Rows from block 3 of the audio encoder of a small contrastive audio-text model, named by matrix and row number. Rows with one number within an expert belong to one neuron, the router's apart. Each number is 500 + 40 x the weight over its row's rms, rounded and kept within 0 to 999. All counts start at 0. Numbers have three digits each.
After each expert's rows are labels from the 100 clips, of 14976, where the router gives the expert most weight on average: "peak on" is the class under the peak. Only what is clearly more common there than usual is listed. The data: synthesized solo parts of chorales (CocoChorales). In brackets: how many of the 100.
# router: router (encoder.blocks.3.mlp.router.weight, 32x192, trained with AdamW), inputs 96-191
# gate: expert gate (encoder.blocks.3.mlp.gate, 32x48x192), inputs 96-191
# up: expert up (encoder.blocks.3.mlp.up, 32x48x192), inputs 96-191
# down: expert down (encoder.blocks.3.mlp.down, 32x192x48, transposed), outputs 96-191

# expert 24
router.24:460476506460497517495494516458467489512474443531531562520474515471463445446541531511529444441442470557469497529508506515476428448556556454495502496546429459544471488570493534547569498474534539526450537517435432484495560561554450469472428541537430538453546447588508544488436482530521493525
gate.2:513491530523470482545486526489511423462478561505524515492504413552506485466566506566497490498500559469495447434484513484491523405486458456420491426489482492453497492452520445488548544542510441506459477530490515496471499561531468529522544514549460494510497473518450496497550653582521427594
up.2:491487516524463426512504546530533460511530501523568459545512478518544459484593549527565533547467484457526492465558461534492511446499442427534467481545433435562535490504548495501510579533501449524487457484459526435510461534550478532489501459498506542554528465525473555510542549550452461566
down.2:493530544480502458515457566587495488513482458525531487492505523492498494525470477520476467437449477544549496517555477448526414553528559498614533531429513517435536500518493520504495440504509444518523517479568549520498512547474477476476541558509546482492506475433524487518515497464502461460
gate.3:555519497447517505539537538491427496561559468529485491512455544506478478513538532389432480482534558506450436531508574463533506500510491554512506451443473532495509548494497544496442468482508445588489453505470518563547464481532525509548487561540498511457530501498521466468481444562550519580
up.3:455489468520445481448474446548538465458416523478530498486573482549481547467463499545512500497468493524520526455375508498456546556510509425484438549498498447540507472502499437430588480556490594469553554469557545446461557499489455482493552428535469549583498561484449542470502589516487481457
down.3:450470464495460498516461526525498504557453507552426502515447532552500445475411427446479482516540538552494512491448486456591502513534450563412463501507473464550446552502525468521621469495489496635452514512472509528540472498490485487524533492543529450508481417519521440528507478472495543518
gate.4:481539499492535468517484540513622548482509444499470489490574485538481468448472536530489492543494523510509427500455500519452568508455478572472502378451509534448483500480491479517557538464529535506469528499497452479573514471464454485516453525480491527513581478540557480564464513475388528471
up.4:502470491506477616490527458459460505582485509530543471455453491492585531529480544513539538434571474496549496559499490496588536575541581472516449559554505504600550494510501462470490473500489498529496489488531520526419500500524465503522476487503496548485503526436495505464547508548565530484
down.4:511541450489431488474508508442444478511498508520493494488525485478464556513676507361506440642507486536487523611506482488495463463508520520538528530528548500457540490502477505453545460442507557650553456532513505554522559499522512459530486466469462493494486511413551512516475456469528454506
gate.5:522480588494486487493462503570547472536509566578462494505476532420462471472452483480545535443534423547460522558555516458484545476493457455495563434489566443420487513459458478394472523536486500496529509465542507482565554513490480463460468468535514520515463551473479535469575428489487527437
up.5:570525653512489499513501521512489461508540511511502507490479481457451492488511533498423535398472421486517482453521492517493512504488435460513572501518556456423451500510494505462517538492513521429496508462511536500464542536473509494546505457474489479467570486419518569461604516486500497483
down.5:534486486516443486540449562500481504468521522498413496481511505513530596472489429560523544589512526483464421446525501436489539524549485467427481476407465498469487472513511508554488444403485553476507512512529485461456531536498510468447505457506496490455450507477457485518595507413546475489
gate.6:484465425521527590482467520495497443458441543462513533530512451482565491515483528415497541541581459462540441456522530520482519437509496513523466517472486484510511482541546460447554417476547563460560467513467504469549504480532456461473558514507535459519498441501538513558491526530523487535
up.6:499519471488538495552483482497484503500486531529503494541511492579490466539434527479502549502511520513531510528451514502499535470493569579531482543397456472516488410520566417565560508450533496471577495458401457476511470520550499462531494521511640457460502498510491451527559480447551523476
down.6:566432547501513534516530476511473544516464438455489502512465467483501587497563492430405504530467466497552528485478487482577482495527458512505482599466477593562475464492541442529534449578545521517489482527506499539441487488520536504548542531484548462523469440507459533517553545526533443506
peak on: A#3 (70); A3 (30)

# expert 31
router.31:512492496507512541508523490519518561488558490378518524511522509559532488523461502585536541473580517457456483490468482539428503517535503537551385480503504500496461510472439505536473571456574545467497486538517460554463460419539459466498446471548537493503501513501474521520503510507561498515
gate.7:455499513544494534480512450567496524489475396588450487512538456513501488489476522467477487440490496509503459515525552468536509470553513446521492418440468529529562418484540474557571538545504488408521599484501482499507537518438517439539511479509502448468479529507493542444505476494488513467
up.7:465484537520474541463520449398549481497555448502465494555531551516503553470524530484438487550502450504574584488484463515546521528456485516532531536476497460505521488531475508576540450576486439454493534499616513456467471515437503574523463478595511544548470532489464520471456525430449497487
down.7:457458517471559495522505532348460442534497489456521475481473488509490503498528453450479528501578513539486442506463494485556566523562502468515568461569539504477497525495522509557523499478503547499550519482461540498522332524514501515475565467418560482513520531464515497534421528491462449511
gate.8:458465526527504494506476527597555533518463557479517490451493515463424541567526415516566531433582447463502567551486502527442512472522523548491406500458516503426423461566452550434465543488561497507473473496506518535435487499483522521470481499505501467507492507527490452525551508468523501442
up.8:554488472486575550483474544559497521479508502485514490438463517479555493530499418529525509485515458459530447502524488465496474474535533512529462446487460496476431463511475551474514520569506586580485427566546550538462489562538488502527469485506502480489460557494486529552516527425489451481
down.8:531538495500474531530491545527535495483510493546510467427531485501483520498519550492470450497449474544482458465471543520446494557576538507511452542501506434516485510512479555455465498475531482538522456496565527532461480510474512554484508491501521446430514546545566456529460536461482467503
gate.9:505520431492456475511542399507479499471464497450522485547531478518481517486471489491527471456556530473569432519493508477576488458594508485495507584504458351490538465464505526532549515473488501475497500501532540503537512545530461468485461523466442475532454489543419555470451545483521464475
up.9:545501514515486592505498567518549492516493462524474489476467488552480474480526518494525508490525479491518553483465484487492486580419515489543459449488467540505470495523467506468461516490499496528459455523459535484464449489507503566527580507558451464384543510546469527520560578461499493549
down.9:546492447513458592555473540524518511549463557577476493506446465415482482486454442506539506438552508481615608396440486473531505445512582468475534508499480446468511501495543546407507492585519552552490487479511511497446557496496450477429526496505535498510498543455474508486510508529480537468
gate.10:451491458527442568476555571523493556507473447485518500562491525478427530463495499499449563402519472508517473474501514521460508474547428485486500467462524548448526523494467445631529492557478498507533562527445484499474516550484490579504504494527559513477548514546553449473532545554455518481
up.10:546499495452553459501478422503500526502529488492479491440523511503560511495495531512484452576507537495506500491496493487527487527443543514475488489553469484545458485537530570417496535422532529525483488510531521527544499457536539444495459511449476471584440489456442503522447405386543496537
down.10:522519537510531495463496498516474516511560498456560498474487505553520474492469508414483515447452525496477468524480489514509458479503532506486476499444473507522494483494482526499450491530497543576506450514419482498454463470506527451502515462540434491440521422454561577521571551555436474502
gate.11:541440571542426547448505490479502534486499472462486486566516508480545512468529475437472485514426483506459494508515505480464602449498600472462508457548547459511465587477498453463479514488462534497539611536431548490504501436489508457503465475474518510477559510535500532482563516558513493486
up.11:527520519534435480517462476485489498460568505566519476500534546570502485496591553508500470494536441490500568488618451559539479543496497560470482595556489547570534543491471538396454463510493530454426509463490552450536528507523468511560509503464454504514460524536489472487544478437463520557
down.11:482470529518504490495506492523491525562503511511561499528513498415471497466445476419423564495551504502424440466516477571488492489444446495539529509512577544490534483524519520518469519478433448526547537511426470525515445481498488426494479456640511506549526509500543500527564482468526604504
peak on: A3 (57); A#3 (38)

# expert 28
router.28:522458447499495476526441495532505466518561561502457452465488521556537530576528442513558456527502513501528469480469478503418505444550491448497524463445442523501522562509424536446538460495452545466511440474459461506439493532537535527497526458548541445533465488504491460527419463469580541431
gate.0:516546457497524498525499481490474458463425511492530515479438472422489513443594519500549446557511514487480489553511447480518460456539449592521561446543562539454531526542483515421558483549484487529442504493476454486531413517500516454523555483531543516455508551522512455525496444602554489512
up.0:497534431500485615543494564406556500512510505511481494474403475496541531480531558513525481500522454520501398515509471472513485502524453550524546517549499458448533593481499480492501526566475520495493525479456470438515500451515521542515566487580605489525489548499508467477457430522540528479
down.0:542464466495464513438521438472538532558510506509542514510479518453500536483500491530507442498519510471522527446489521578496460494504492502578465478514493469567501508498458550655543542503454501416482506509399473505477591518528502482499471503527530490554471461555499517457431487406499635532
gate.1:492471517502505505439484556464506457504405454487492509490586495428533490508489516507436545536471567494446553545486473471521534493446437462508449448415585492500474460483504482543453494497476542562514471514494527600535521530478504543515480564459522556503492494486564546515461552393558526479
up.1:524503474487446533528507484563530493473518575546477478465471545635405463500512528492495531475573441519530356469549516471493475489530469577485502583533456440512510548504543482450553510499514475411467501431515485445440503458487477501485502495521473396553525498569535478493508453494456537452
down.1:492510445467578508394492466432494475480456458516580503483475477503507458523498388423477539614504508532443519538471512490511480454524523542566501504518559488503504537497509569502541514457524501490485497466391524477453499481527524545476526485545437485418495465462507509497518539553476463505
gate.2:520454603531453522471489528473524475455491518522551513524481466518586465535507521545440491441474436538491565491499464528535520504578517447535454382458514504500494534542509551289501525508498523497513535488388506582501563486505506521501480495492512509530560536539504534463520437529467467492
up.2:518492636517505487488443470493534449575575554484492526485490531496555501485511509531503491477512455535538553471537498481449527525501446510517533471474468589460464490508439544435483502508524478434522500480368547542446566518474458478510571435610476460548518489510500513501579497523498475536
down.2:534502375544464478605439451479485537467476488519457498490497498471534512481469480445512538620526446498532419541504520483463486493479499502484468518543453490490487488510479555548665499465503525369475461501596445515483422495490499530467511517477496495513493430490556460498500550483500553464
gate.3:446522483504413535485535554476514488500590450541449514536443526472493518523482444492441519474564476478496479483433500510524552509488460496522454588521480540509508532479529476571485494474450533548482518493605509474473511517501476576535562530498559526483508517489550468527541574374537521471
up.3:526475500503615435515456419504509538485470572455549494466544468539490501475544559493479499497446542511491492515571518474518460500508493510505542437488506449535485469500466528462529514524538455453566505506397490496515467480529525412453460490519459428516485464519472512479412405602459479510
down.3:473513510488534505471514477453488487517502488442496521503545531492483435518590506484416508505429486476451400585518514540552486487472514516477466519475477531478509530500468469480473498552504469396508488475566466497439478512494495406477555490483490521550503448475509501490599524508474432491
gate.4:554543560569567555493507505574510495477517495475485446551599447492464515481573472418522517483521433504447477528415518536492491543474558467528530485379443498535532485450522482505475451487517496554519533520535532461508490494507528500462509538360502430483460506474504478475539473512424501469
up.4:526510524529543474536531569531472462465531488488526468517557462536492506478467414462506527508513432471505457540472428570523484499495535452477504531425466371504535518447500444552472476479497522543512502500521483512577447461523480532519475530386498493490543463576513499536537445523525585518
down.4:490442475478488489440505581436491524532512453517506510504553495457485634485507565553529509604446511555537544508534494480447468551468471516465576541546472513506488499497488498356482502517526605454471453531504555501526394529513493453467514463550470525480498473466472515492464513481546524501
peak on: A3 (65); A#3 (35)

# expert 29
router.29:495488517492557524487470534447404514479520517557489478466419532414523513509528453554552480442512528547559564506560528462439445474491460501494469544566478460528508474450485523461502491513507522493518542475550522572459481469474569518506500426477576513479450536470491487561498549542468441512
gate.0:488512509526500478506523489487447434444497497488497472553546553533509549504529476447515521547483475484503456556440545483520477515489516469467539442477476534553546522454493530509479538454476508433435488471570522477511516454508466449498518522503515505516541432469560543462462410581554523485
up.0:547491565506473527483451452468537444480544492573512498480532522541507483510490583519443487436396490524489470484477540480498546558474566495486531355527526454497498474497473587440536482515495481490547532475405454523487518503501502519560457530529429456458483556492501511487520517466472474483
down.0:489486600528523475486484495495532500492501589528465497495516443474496498499489474458501480557467485477482485408470501505479526510523466519518490514550522480547534469501517509449503491489486501508507544492555452527515379522480506494540490521436590499456529442550549476477526467452520468496
gate.1:471509518526524529431460476538496520511439438453419542502415499532555523459528440529494540528537475511524459567507461507475518534456502452506494505484478554547462553576460466468541448473511569501496442548430537523442561518517451480452568503612448477559490581532476504487565493520528481439
up.1:521535480454481456499507474534451541483466445537512502559399446448408483535508494485530555494512464479502358475527487495518523485541459522437473491480481455453460568475528468534442578465488527533482474440558497460518535528499469522544505536366480501504508508498501466503478531516539546524
down.1:524510506485465502509496478520509451493476579541415502490550501548479499508438623596487545527488508487553431590408480483531506463517515507545463491412473527475502473509518442548529479468542586518509551518481505496475532516492504495490512508469513495535550522469536491482383499458508494475
gate.2:545468466554496511510526490515483573545506525556506495475486506564475488488572565496515536471417487495539511530464585534403524485574451479437499447464525493523465481482531506450487513507466552445484505487451539522546490457517446525461506562529485475511617522510461452458547525505475554507
up.2:504504515528569505493510469510550526495456535538545485421469488458633530496459472460598541580503466513493560496477514521469519482570458438497565527525512494498477570485432461404487533500481535531548483514502496455520535490433512574520512500499455511499500546574477476522463446579496494516
down.2:481494446513456516482518462556449453563517572481534497532520495542497541495471517540471470436553532421467513459493513535461505539486509505411513462482553435549510478513496471557514520457506459421558541565430528526585503548527508520470506494582575521515567493469489519478458411588414566524
gate.3:561498510487457531495558535442509484593538519497552528459550446490497526479422550456483490529469551499526400528427457529504464504533534512536495477469515515485562549584528520437494481539545484441488495517522475432499519534480501479450571566494567447576495492544487503498485502488465500437
up.3:533507416565489472463518503504499499511491479536461485525446469483507483537444487518508495490485367518455484488492540496517498511533489481470540390569500483522448522536570537514525544477459540511535515449539575500534512479513540567527505521503426561512543473450491525496531498450514488593
down.3:451482431478564496460499470485479461539505456539412495471510518473519525512492425563521518437519441465486531489468494446530489518515512526477500502520552518493515526496504443442537495545484535490526481479509529498566414554488530451526506456469493524497510490506527562507418481490510594493
gate.4:502484461497510454452520566420563510512455573448545525486469476541465496522487539429448536550520559460501393559488499455530502525460535648501511480511527516449533509516497476591521456472486497534511451500459477538445439518493451446501458519482513590530497539452473471528539485438489510516
up.4:534477550527492565489469484555455549478514524518451487536521476542503469490453424511559479435458417532487560531474522563477475512508479392485509503484426527463454542481458408463509553451481466447580525512495499552566529535529490514547558542507534524494495445481473533526516452570517495455
down.4:508490563512439492442500453458502469455487508476575523500492556534492574468491475505468462513510531572556384468492501543440462539451484545525459424521520518502494410497508541484524430540508438438549551496425561524498604495485491455436517486531540504537507442455492488480415421467586528532
peak on: F#5 (28); G#5 (26)

# expert 27
router.27:538516522507541480535454512516521492466530474517496445528477485531492497550454482433516489574439496547556449532496446509526452577564498522457541453515542480485483440537483527474496533426445589506477459517509491534499458483526480536510555540511422432539526532546494477485491451449453531444
gate.4:439514449523547534512530467478554571492416505493479496478505451508488503464556531475418459498467518490462374533480513487499503552481453470497502445503531519498540457502434513522483513493522499515468485535546484440532518455561515439502500508582549496506521541511457558501487474488503455536
up.4:445463456536514604497433574456478550518471513505441479467471499445549502490432497508634505459518484528486524538533536502512480534452524506500471565558489515514488476493509524547489551464493437512539459440589542491539445485461486466519517501540530450539428513471539476526404517525469536518
down.4:496561478452539496524518488528487539495595487458471520524504396534531493494452443511591537516465521537463470498514487558488465541490494542418486515480456445501499498528494549524529481551470494645519496497597490526541346513523502454397433539406469528494488492473526549496495513448511482479
gate.5:486488528475574537522471487569363529470504527499576488514537456471453461545553500471445496498495504466471457535514472469579553503451539505543490512445452530534486453493490473492496494456492515518491451555476505631542487469494549525522442536557485481440497490570421555459465446533510538495
up.5:482509436528504523526546514527642496524486462590483517462426495502538497471516514485536491487484496513431464520470488546457460509538482465499448394519488518500497472501545547532524503445515467543483445456498533386454484499486501489475546420508514471532519508460548511573507512523491471519
down.5:483459592535361560487492502480462507455534514535455515505459525505502502484485434454434459480555503500508471523497517527532443521553515505456514519445530481504491486493477494543521452443539468645515439489508533522519510466504499522548500525525444509444496541464467458506477422598515496518
gate.6:515518445490533501492478485450405493530518472460500492518504506511425499513421469495569492449520469482484473472502521494526562580487520494541560470497541525565494483468460470528462496481492497571503474468540488579523445427475540532508501518457397462528484518554485520493468511445594551489
up.6:515505469522478472498496483508472517511500453495473457516501479500439504467487480537590490481503435462439462476533509544526585568503502489514488427467557561472533515484523538451516481484500462521497492513461538525516501450477514500546452513592467511488555558471538516477466450390500555434
down.6:472499506486524491437448497486523544532546502495476496496548544472489495499474515603509410511542514499474507478470492515457465515511461517443502504436514452469508485489527517329510531526486482518532522495456480549479558513489490562425463563499559474454513464439503572515620634586552424490
gate.7:432506499506566496526511565482477464485466518544495523544537528474549477516422502530500538478478534502488438510550504461533573452536488614494541460440487490507530523478448397520452477485521456471569521478594486490547400481529542479520524492489460397498530499483515506528441509394432511536
up.7:530466533498440434477424436590521514496565504521493523507475467472578518532477489492544472486521521528498442535516475544521472577537464445494475513576521509545542477526570574481498528482467494465530535494486472538427506478490458468507473484536532492478448454490492536468503470524537490466
down.7:465535546505381460490484452469490507542495519522490487492508496493466480476467516538491450484572540519495500509486510482462472535439496532396513522616521484544515468511455547559485458496518492572492502475480451522520540505512501412500524479458479483611479520435508464485542446459502488519
gate.8:456475469546498466536503552521468466509469512462506497601521422481426505469549569491465505492516583536527475552499499467474553492504549501496434488449522475495522508488485457481509541586557500477531451496527475468499524579571465477452455540390559488557548453451483575473539521463453496476
up.8:515452478509477555450470560477565513495495544532486484476487523437555511523496458463510473452541429489462567467522490516513419475527489496489457498482462447517511512512518543495533418527443480485477523538460466549560516483475488545540557514593527496456446476550503471507485532500514510521
down.8:493519471504494396432511523572480500533492560507527512513492577510485474574436573469516484442445509490481517501470438484433516488480455502527555438489543503490501470522492490560492466490517463496437552498533545511537520478493538514508586620479457510476523463476541475474505556520509593534
peak on: A3 (58); A#3 (42)

# expert 15
router.15:491525484453539437568507512522533471518574495444407464439438579525552488452491486490515442492472414485533562492469518504461478499504505553496466512507523529500449535510450497473552498481548465471451537496430508530539542443470476442428510544491457472500505514488532462459483479464458444460
gate.2:528489439503508485491517534421471557473515528549545468464542523445517475547533534532554496448518534484512507515493506540463483434530480463500433550511500385553494429495483522381475516492498536463477493446583467521459456447506507648527544530539559468487481456527462494486550569474528497504
up.2:477510547550475474504563442526494498529519484458386486542518470570450507474470533483452509515517478508502499520489509489565516504508542489477525472527503631411447521507544506548522457496482463533513565521479546482537540538565520371498494496417478571512525509470537438517518461468500511553
down.2:536489510497564469492522494434548522524462518537444504504487435531496574566496519671506512445509531472499515492485494498484534545455503529417459523540454464494522527506511507463505474538506476625565519488575486509467512480474492518488500524483452498507505506540526477515403539398555643543
gate.3:542493460516505507448458525563464476422470503518544511458442474442540525505572452480564534444527592508453530554500505467490534481507490457519498459440496494449472467551474491456541491490461559529441438533518503442581491499563511495416483475426476576520529483585450508528525528507474495510
up.3:499555423497487453502543456491492508466456506516571481473467550474484492513492487518447553448520441481494509512526542494509448519496487415545499511562507427532460458538479504568489559390504526467470483485503522456559521457469519509435451436486505530565479536523472511510512485516387527522
down.3:493489522485501529503495428460540522488501468492467514472492452479507478485484524471523435489444462527452448473502514499502475458521421484490516487523525503453463523507531604445463464500460583563460474527549463453452528506488475579474531498537522530377519454502500512491604534564528502529
gate.4:542486517534447487553511488519551529493564517536509471504483538468515469524469558532468510485523463515491458471488528452469481548492573472497487542527472503529537468514508497410468508452497531468570507493532531540502527561472518495457537537449371536562529552472534528491393409525528511461
up.4:607500508540459473527485521493555525497466496546473518514475428507510486554519568484516486536464434497481564487480511467459509416472438516532474516519486498483428545461480512331477525494476491538458498495506560502488533471489533502569498515569471527514431564516473546552553483594466538489
down.4:452405492494623469531529533470512483474508549490539497476474489499482502453421467532558471474497592532505539491418492557459563498512509505478473488380508461513531436495510423442516523471439509463517571549448500531567591536486506480469523495504511483495513470522482542510390428467458498508
gate.5:497517511536456513524516538476495470482416545533526541495435415514410447520511566514449516524521577520460395563500507512531479543492465490486457513492462469489474433493488483454514574467523539551409510476524483531491528535455538536496485506544538549547503544421468465454469460491477531484
up.5:520486445456519502490566465465544536519528473468470529533522573465618531524432495505516509546529506499500484433456471460436525448528514518479573467428502577544513514539466511566492441518494462547533472511466531446528531562563470477490516495423540493439527493529506515481492448469471470496
down.5:544481506506434507423480507575452483447583540523418503519547475501506468513545472473493473548538550454545628562498513501487474476399479497499466474501539488525508508491501478584477486504505459651540538482413531528535518547533521555539448493500528497509489523575495481494417549478447454484
gate.6:533479447518477558528569512542448551519542487469511472482532497506538542544544483455489447496559523519484413479448545528517525563483570489492458585497451533503543502506546498497529500449503506541577487519498542525430489531515510510507497468468482588534469397555547463526453518558515512461
up.6:552500489462459479472513448574518472496579529484507487499510487535534485545557507494482513548530546508498421571474511533558520519424561498504519587457468494532554475477520482445531464397496540513608527501584544554429536472469516506497518454534500541448510453519498538496467567570503448444
down.6:496498531504501527438533451476527502467505416555553496504514513475534511492464476491470526436620507543477501477586507463504477498496532516452463535462501468453520523490503517467584465515511503506516448442457562468477577504506524561510476509440400486502534493470505541486416401549508540504
peak on: A#3 (99)

# expert 2
router.2:445538467477466515534468455461567435508455512429465462486486498426540479546518469489516473518485523468484422558449495476570479482529423486529522469482555420493451558547517522494490443470486489521475480527447426450537436503534459483576441441525559427493476440479520514474446456558542504427
gate.4:428511543482507484484439535491457519545523493539463518461490533524610517477441491533460508583578492547506426493403519523476549539435549564522482469499545542477507512508447522496468505556476574476505436546534503531489528520501492476507421498530470504471483489525518520454505501443520556467
up.4:548513393538546489505608458500528465462501497501589478496534480456419497554560527501511481458468492479481500501607498480527462406557474401489532521501454414560512424511562465509566505476532413534494546501483469423498440478512512543465564532516525544491548486480488499522509513486462447524
down.4:542435482484552466511511451470491497426481514512450479480487494495510515497468407511485502617458517505427382496404487522474523474497548469536564504430525487509488536493505511558475505504482494464471522515476508479606538510493531612511521519498517497542515487562461534486560487444497518517
gate.5:480474487516528496512490490467542469496580518481490498546507516482542504468463564446541474407587575465497490522494488459508524505542512520496493551516472603476518545510461557489485536493514533509519477518469567489491469546510474499544459530551641473466436507536516515432494452458527496491
up.5:583529497503548547553519493551370523499527477485484505437461552460459484509481469553553493511500490513481548459473554475488458513492465537456537487467503435568475431503501467554535440507534500437522452427458469508464492492477553554533505477484410584506496438463542484549490530621474532557
down.5:450523451516565465504523477414509484494555505432492485557539522474498404470487455484504615420439517558500437426487498464471532522546431474460415456441542483438528498512481420481438525550548465493484469496564509475576513528545512478419506553517484514482521521461438549455377512475541453492
gate.6:525499477475469499498462438512576506452495507524426496557511548476538437509503507492495487441504538469513416476461557487525512422543484520525414461473512545535511547538472461454478544425463517456580527492437461519579455533470513481500524463479488498466539495504490457477440472430521476430
up.6:469521469475444489501472494568521588426486506523502501554457510471448468511493504527540537452519516488510452515487539541561560426509495568582452569478517475527474543541489532439427505534493519495521472517472451489542468480433514478473522479445501501444549512482456447503473490446478495475
down.6:457558585511581578437461497478496546586491528498449492473516487493509529544548486465493493570531474499479572573492497479537485452501504499480556478464529501529525459509477519537523488521512510503524401558517474506546497508474492468522435524420526519536515481472538454456516479670458489502
gate.7:532539493532555459535478515489542565424469507458500540515524415496466480457510510560560465501507508488549433465496499481511490505499443569534509431572516533440527526539518543588519485456474471562583459583544513543455514572569465443497412507584479473461433466477526457487479495415526552497
up.7:450477509479501490454480521527477451466549501527482461513460542468443499486559526495359501428513478487480527553527458512448472482555519408502500549419510514529474495489509519386486500463518566481429503467532475449485508468484496544471539499432491595575485507450522564498519478504486519497
down.7:481445457517586498495494539495494497454494509493427492458541538542493504515556555533516525579516607538522463532501550521477502492506493500488494484514481426539524494495524467532618503484505480595513502515504487496551619490493464549485495531473629527464523487463465478481561443519464575505
gate.8:453480535483487481531494492508438488515499495456497518527522513487477472499565487522442505486519511480509482441570533471479437554497472478483533556539547526461507500510471571514508458538495510521398459510449502458485537544592519465546442457475485492570526541473486493512571564488449536506
up.8:463520450497538459522518401528420462475516532497479555523475502485481507522552452487495513507509490495490512470546535427500445531507505533459541494535544476429478508472508497522520420530479497535467483511540490458533547510529488468553429502472531564533524492516511463493495596487453581526
down.8:471531534510626592411511505469487423546471501542478508482456518522523407524504459608482522419503552493585511467478495535490477508495458497453471525453476537484515524487538467485504545499562506501507522520509482476489520481495508555541518536541497477494496547432478423492442558488539515474
peak on: A3 (82)

# expert 25
router.25:504484457424469508447495454476441447462507454522517494518432535521538553556481442525548470469576544497514558453456522493613495508494484465477445590525462502462470543543448510470522524542528476528434436560502469544478531464426487534525492432503504518540484516460471564568554573466544460457
gate.2:548457431512454512453491520437461441552532543528507537457508540492485560462491539475510522577505531460492498549491464396466460495464530570475515350527569546601493510474486469470521510491530483504557479507506537459486470477512524420501478540523439537503471501476487564491487462521581513490
up.2:437487492492466513526498544556543547506531444441569464531518534481481527473488514581543499529517488510522445466548479458526549519515470499522470468447439440495456564485576499561441498470509540531536512489526594506449408555438539406540474519513543490552490501428463497453513509448536514411
down.2:501522462478496515476553462407513506571518442464581525463550480542509606439441503520404504514524532538537500510531504465488443506494471511422423515517441518470470513500516550394393474543484537510503543505520494468456448483534502468534487523457379483466516526504529532505463512470549573483
gate.3:426474474493491516543491595471476543478545564532509533518507583545568488525586487478427510514559580481487419481466459471566519470499414513536478399573465545489500517504455524489469499519494493497493468501471571489496481537509487501500513482562511462467490457528499516490438544429471517548
up.3:592495426485485527491453413456546504522482493511493487504456503522514478479535508517643469526427431507499582469561486499447489480509517502524495517470479487492498523481544487567541487491515468505452545479458470476499428519432516499506498465564482534492451473565491455477512498545394490500
down.3:432465540505568432481493492480512534490452537499548497514531534470503432527488460614442524476452498514427458543496476569523509516515478529582460476499539488561545515488438524355440457492496509481480503474436522481447459530490488447529507495559521510519536439527526530502510444588547545479
gate.4:448532493523458487519497477516503548495440485465523476512550531447530472488440497466576511509482449504439525480574505533524485500516457527513520437547561502531537564485580506410526529438454514431577505510488538496516433559546484517457470537435551505474386444453503532502498487459495460536
up.4:535478448520523539528508539451590514462576445557549440507507535469462495516559415508470446505457533495542422492376460447464507551504452515525504455512462479443532531515525479509479495469528486519480479489553487443486461527503477504488456507451440491551566593493500435477507509575495523460
down.4:539486567522389527455563423535446491485501488600531512510471536512511524567447533600481511417521515462440460385577519547453471494531474490597539504515407514519502519520504516605497561473462519469471573511556478503486469482499482542535528470601440497469520569479472477486531483541500585484
gate.5:494558469513467581538490473513560527525566495404495489483484512467505504505540517559420480534432545519552496460533529485536453533496486517506519429554507474492473507508469505436494434435494511476401487567589506491619446532511482434486481518478445455588512539488458457451471456578509496456
up.5:434466411508492424476514481565480546536466488512451526470495512448472539564508497534484475536516587486538587514507469498547484514469484607448485451457456447488398579469496498603432561476493548507501473512459514446503495426503476522563519502483550475534459481525490487502492512506442483511
down.5:513481498496493423481451542475491487565457469515479506483469480460496451446516470562429496398481493517527539487449526502511572455597457516439504532498539525437486461478512503582644529545490512508490492506504471490473503492484493497527452472541566500490529500479542522506453470572556426480
gate.6:633454622517473542478498563507459502556488477494451454497565480375496480454470522472510522484501423510473485489514506534442521523462514428423537477472535527447460516494435518422487491557479499493585509488469527523534520560521519480483486489585524465452586473450521504505600421555509493450
up.6:367490405483576520520557475434581504493500403483458484525496542502516500528563542508456475486445549482538528502546553486471502480562472511475480556542467491543530496515545570539487501459500518503403526500463473497505478490516492488524463524513462565509390511532497430486394539443492505492
down.6:474494489501591533423471451553508447438489563530556477504495523523522529499536563512551553585443485526542759514452503507448483476524541499519467492439553541495514444504456525515476480509464520427455496496452547490511485484474497478531442487469516508551490569460539469506415528471437443494
peak on: A3 (83)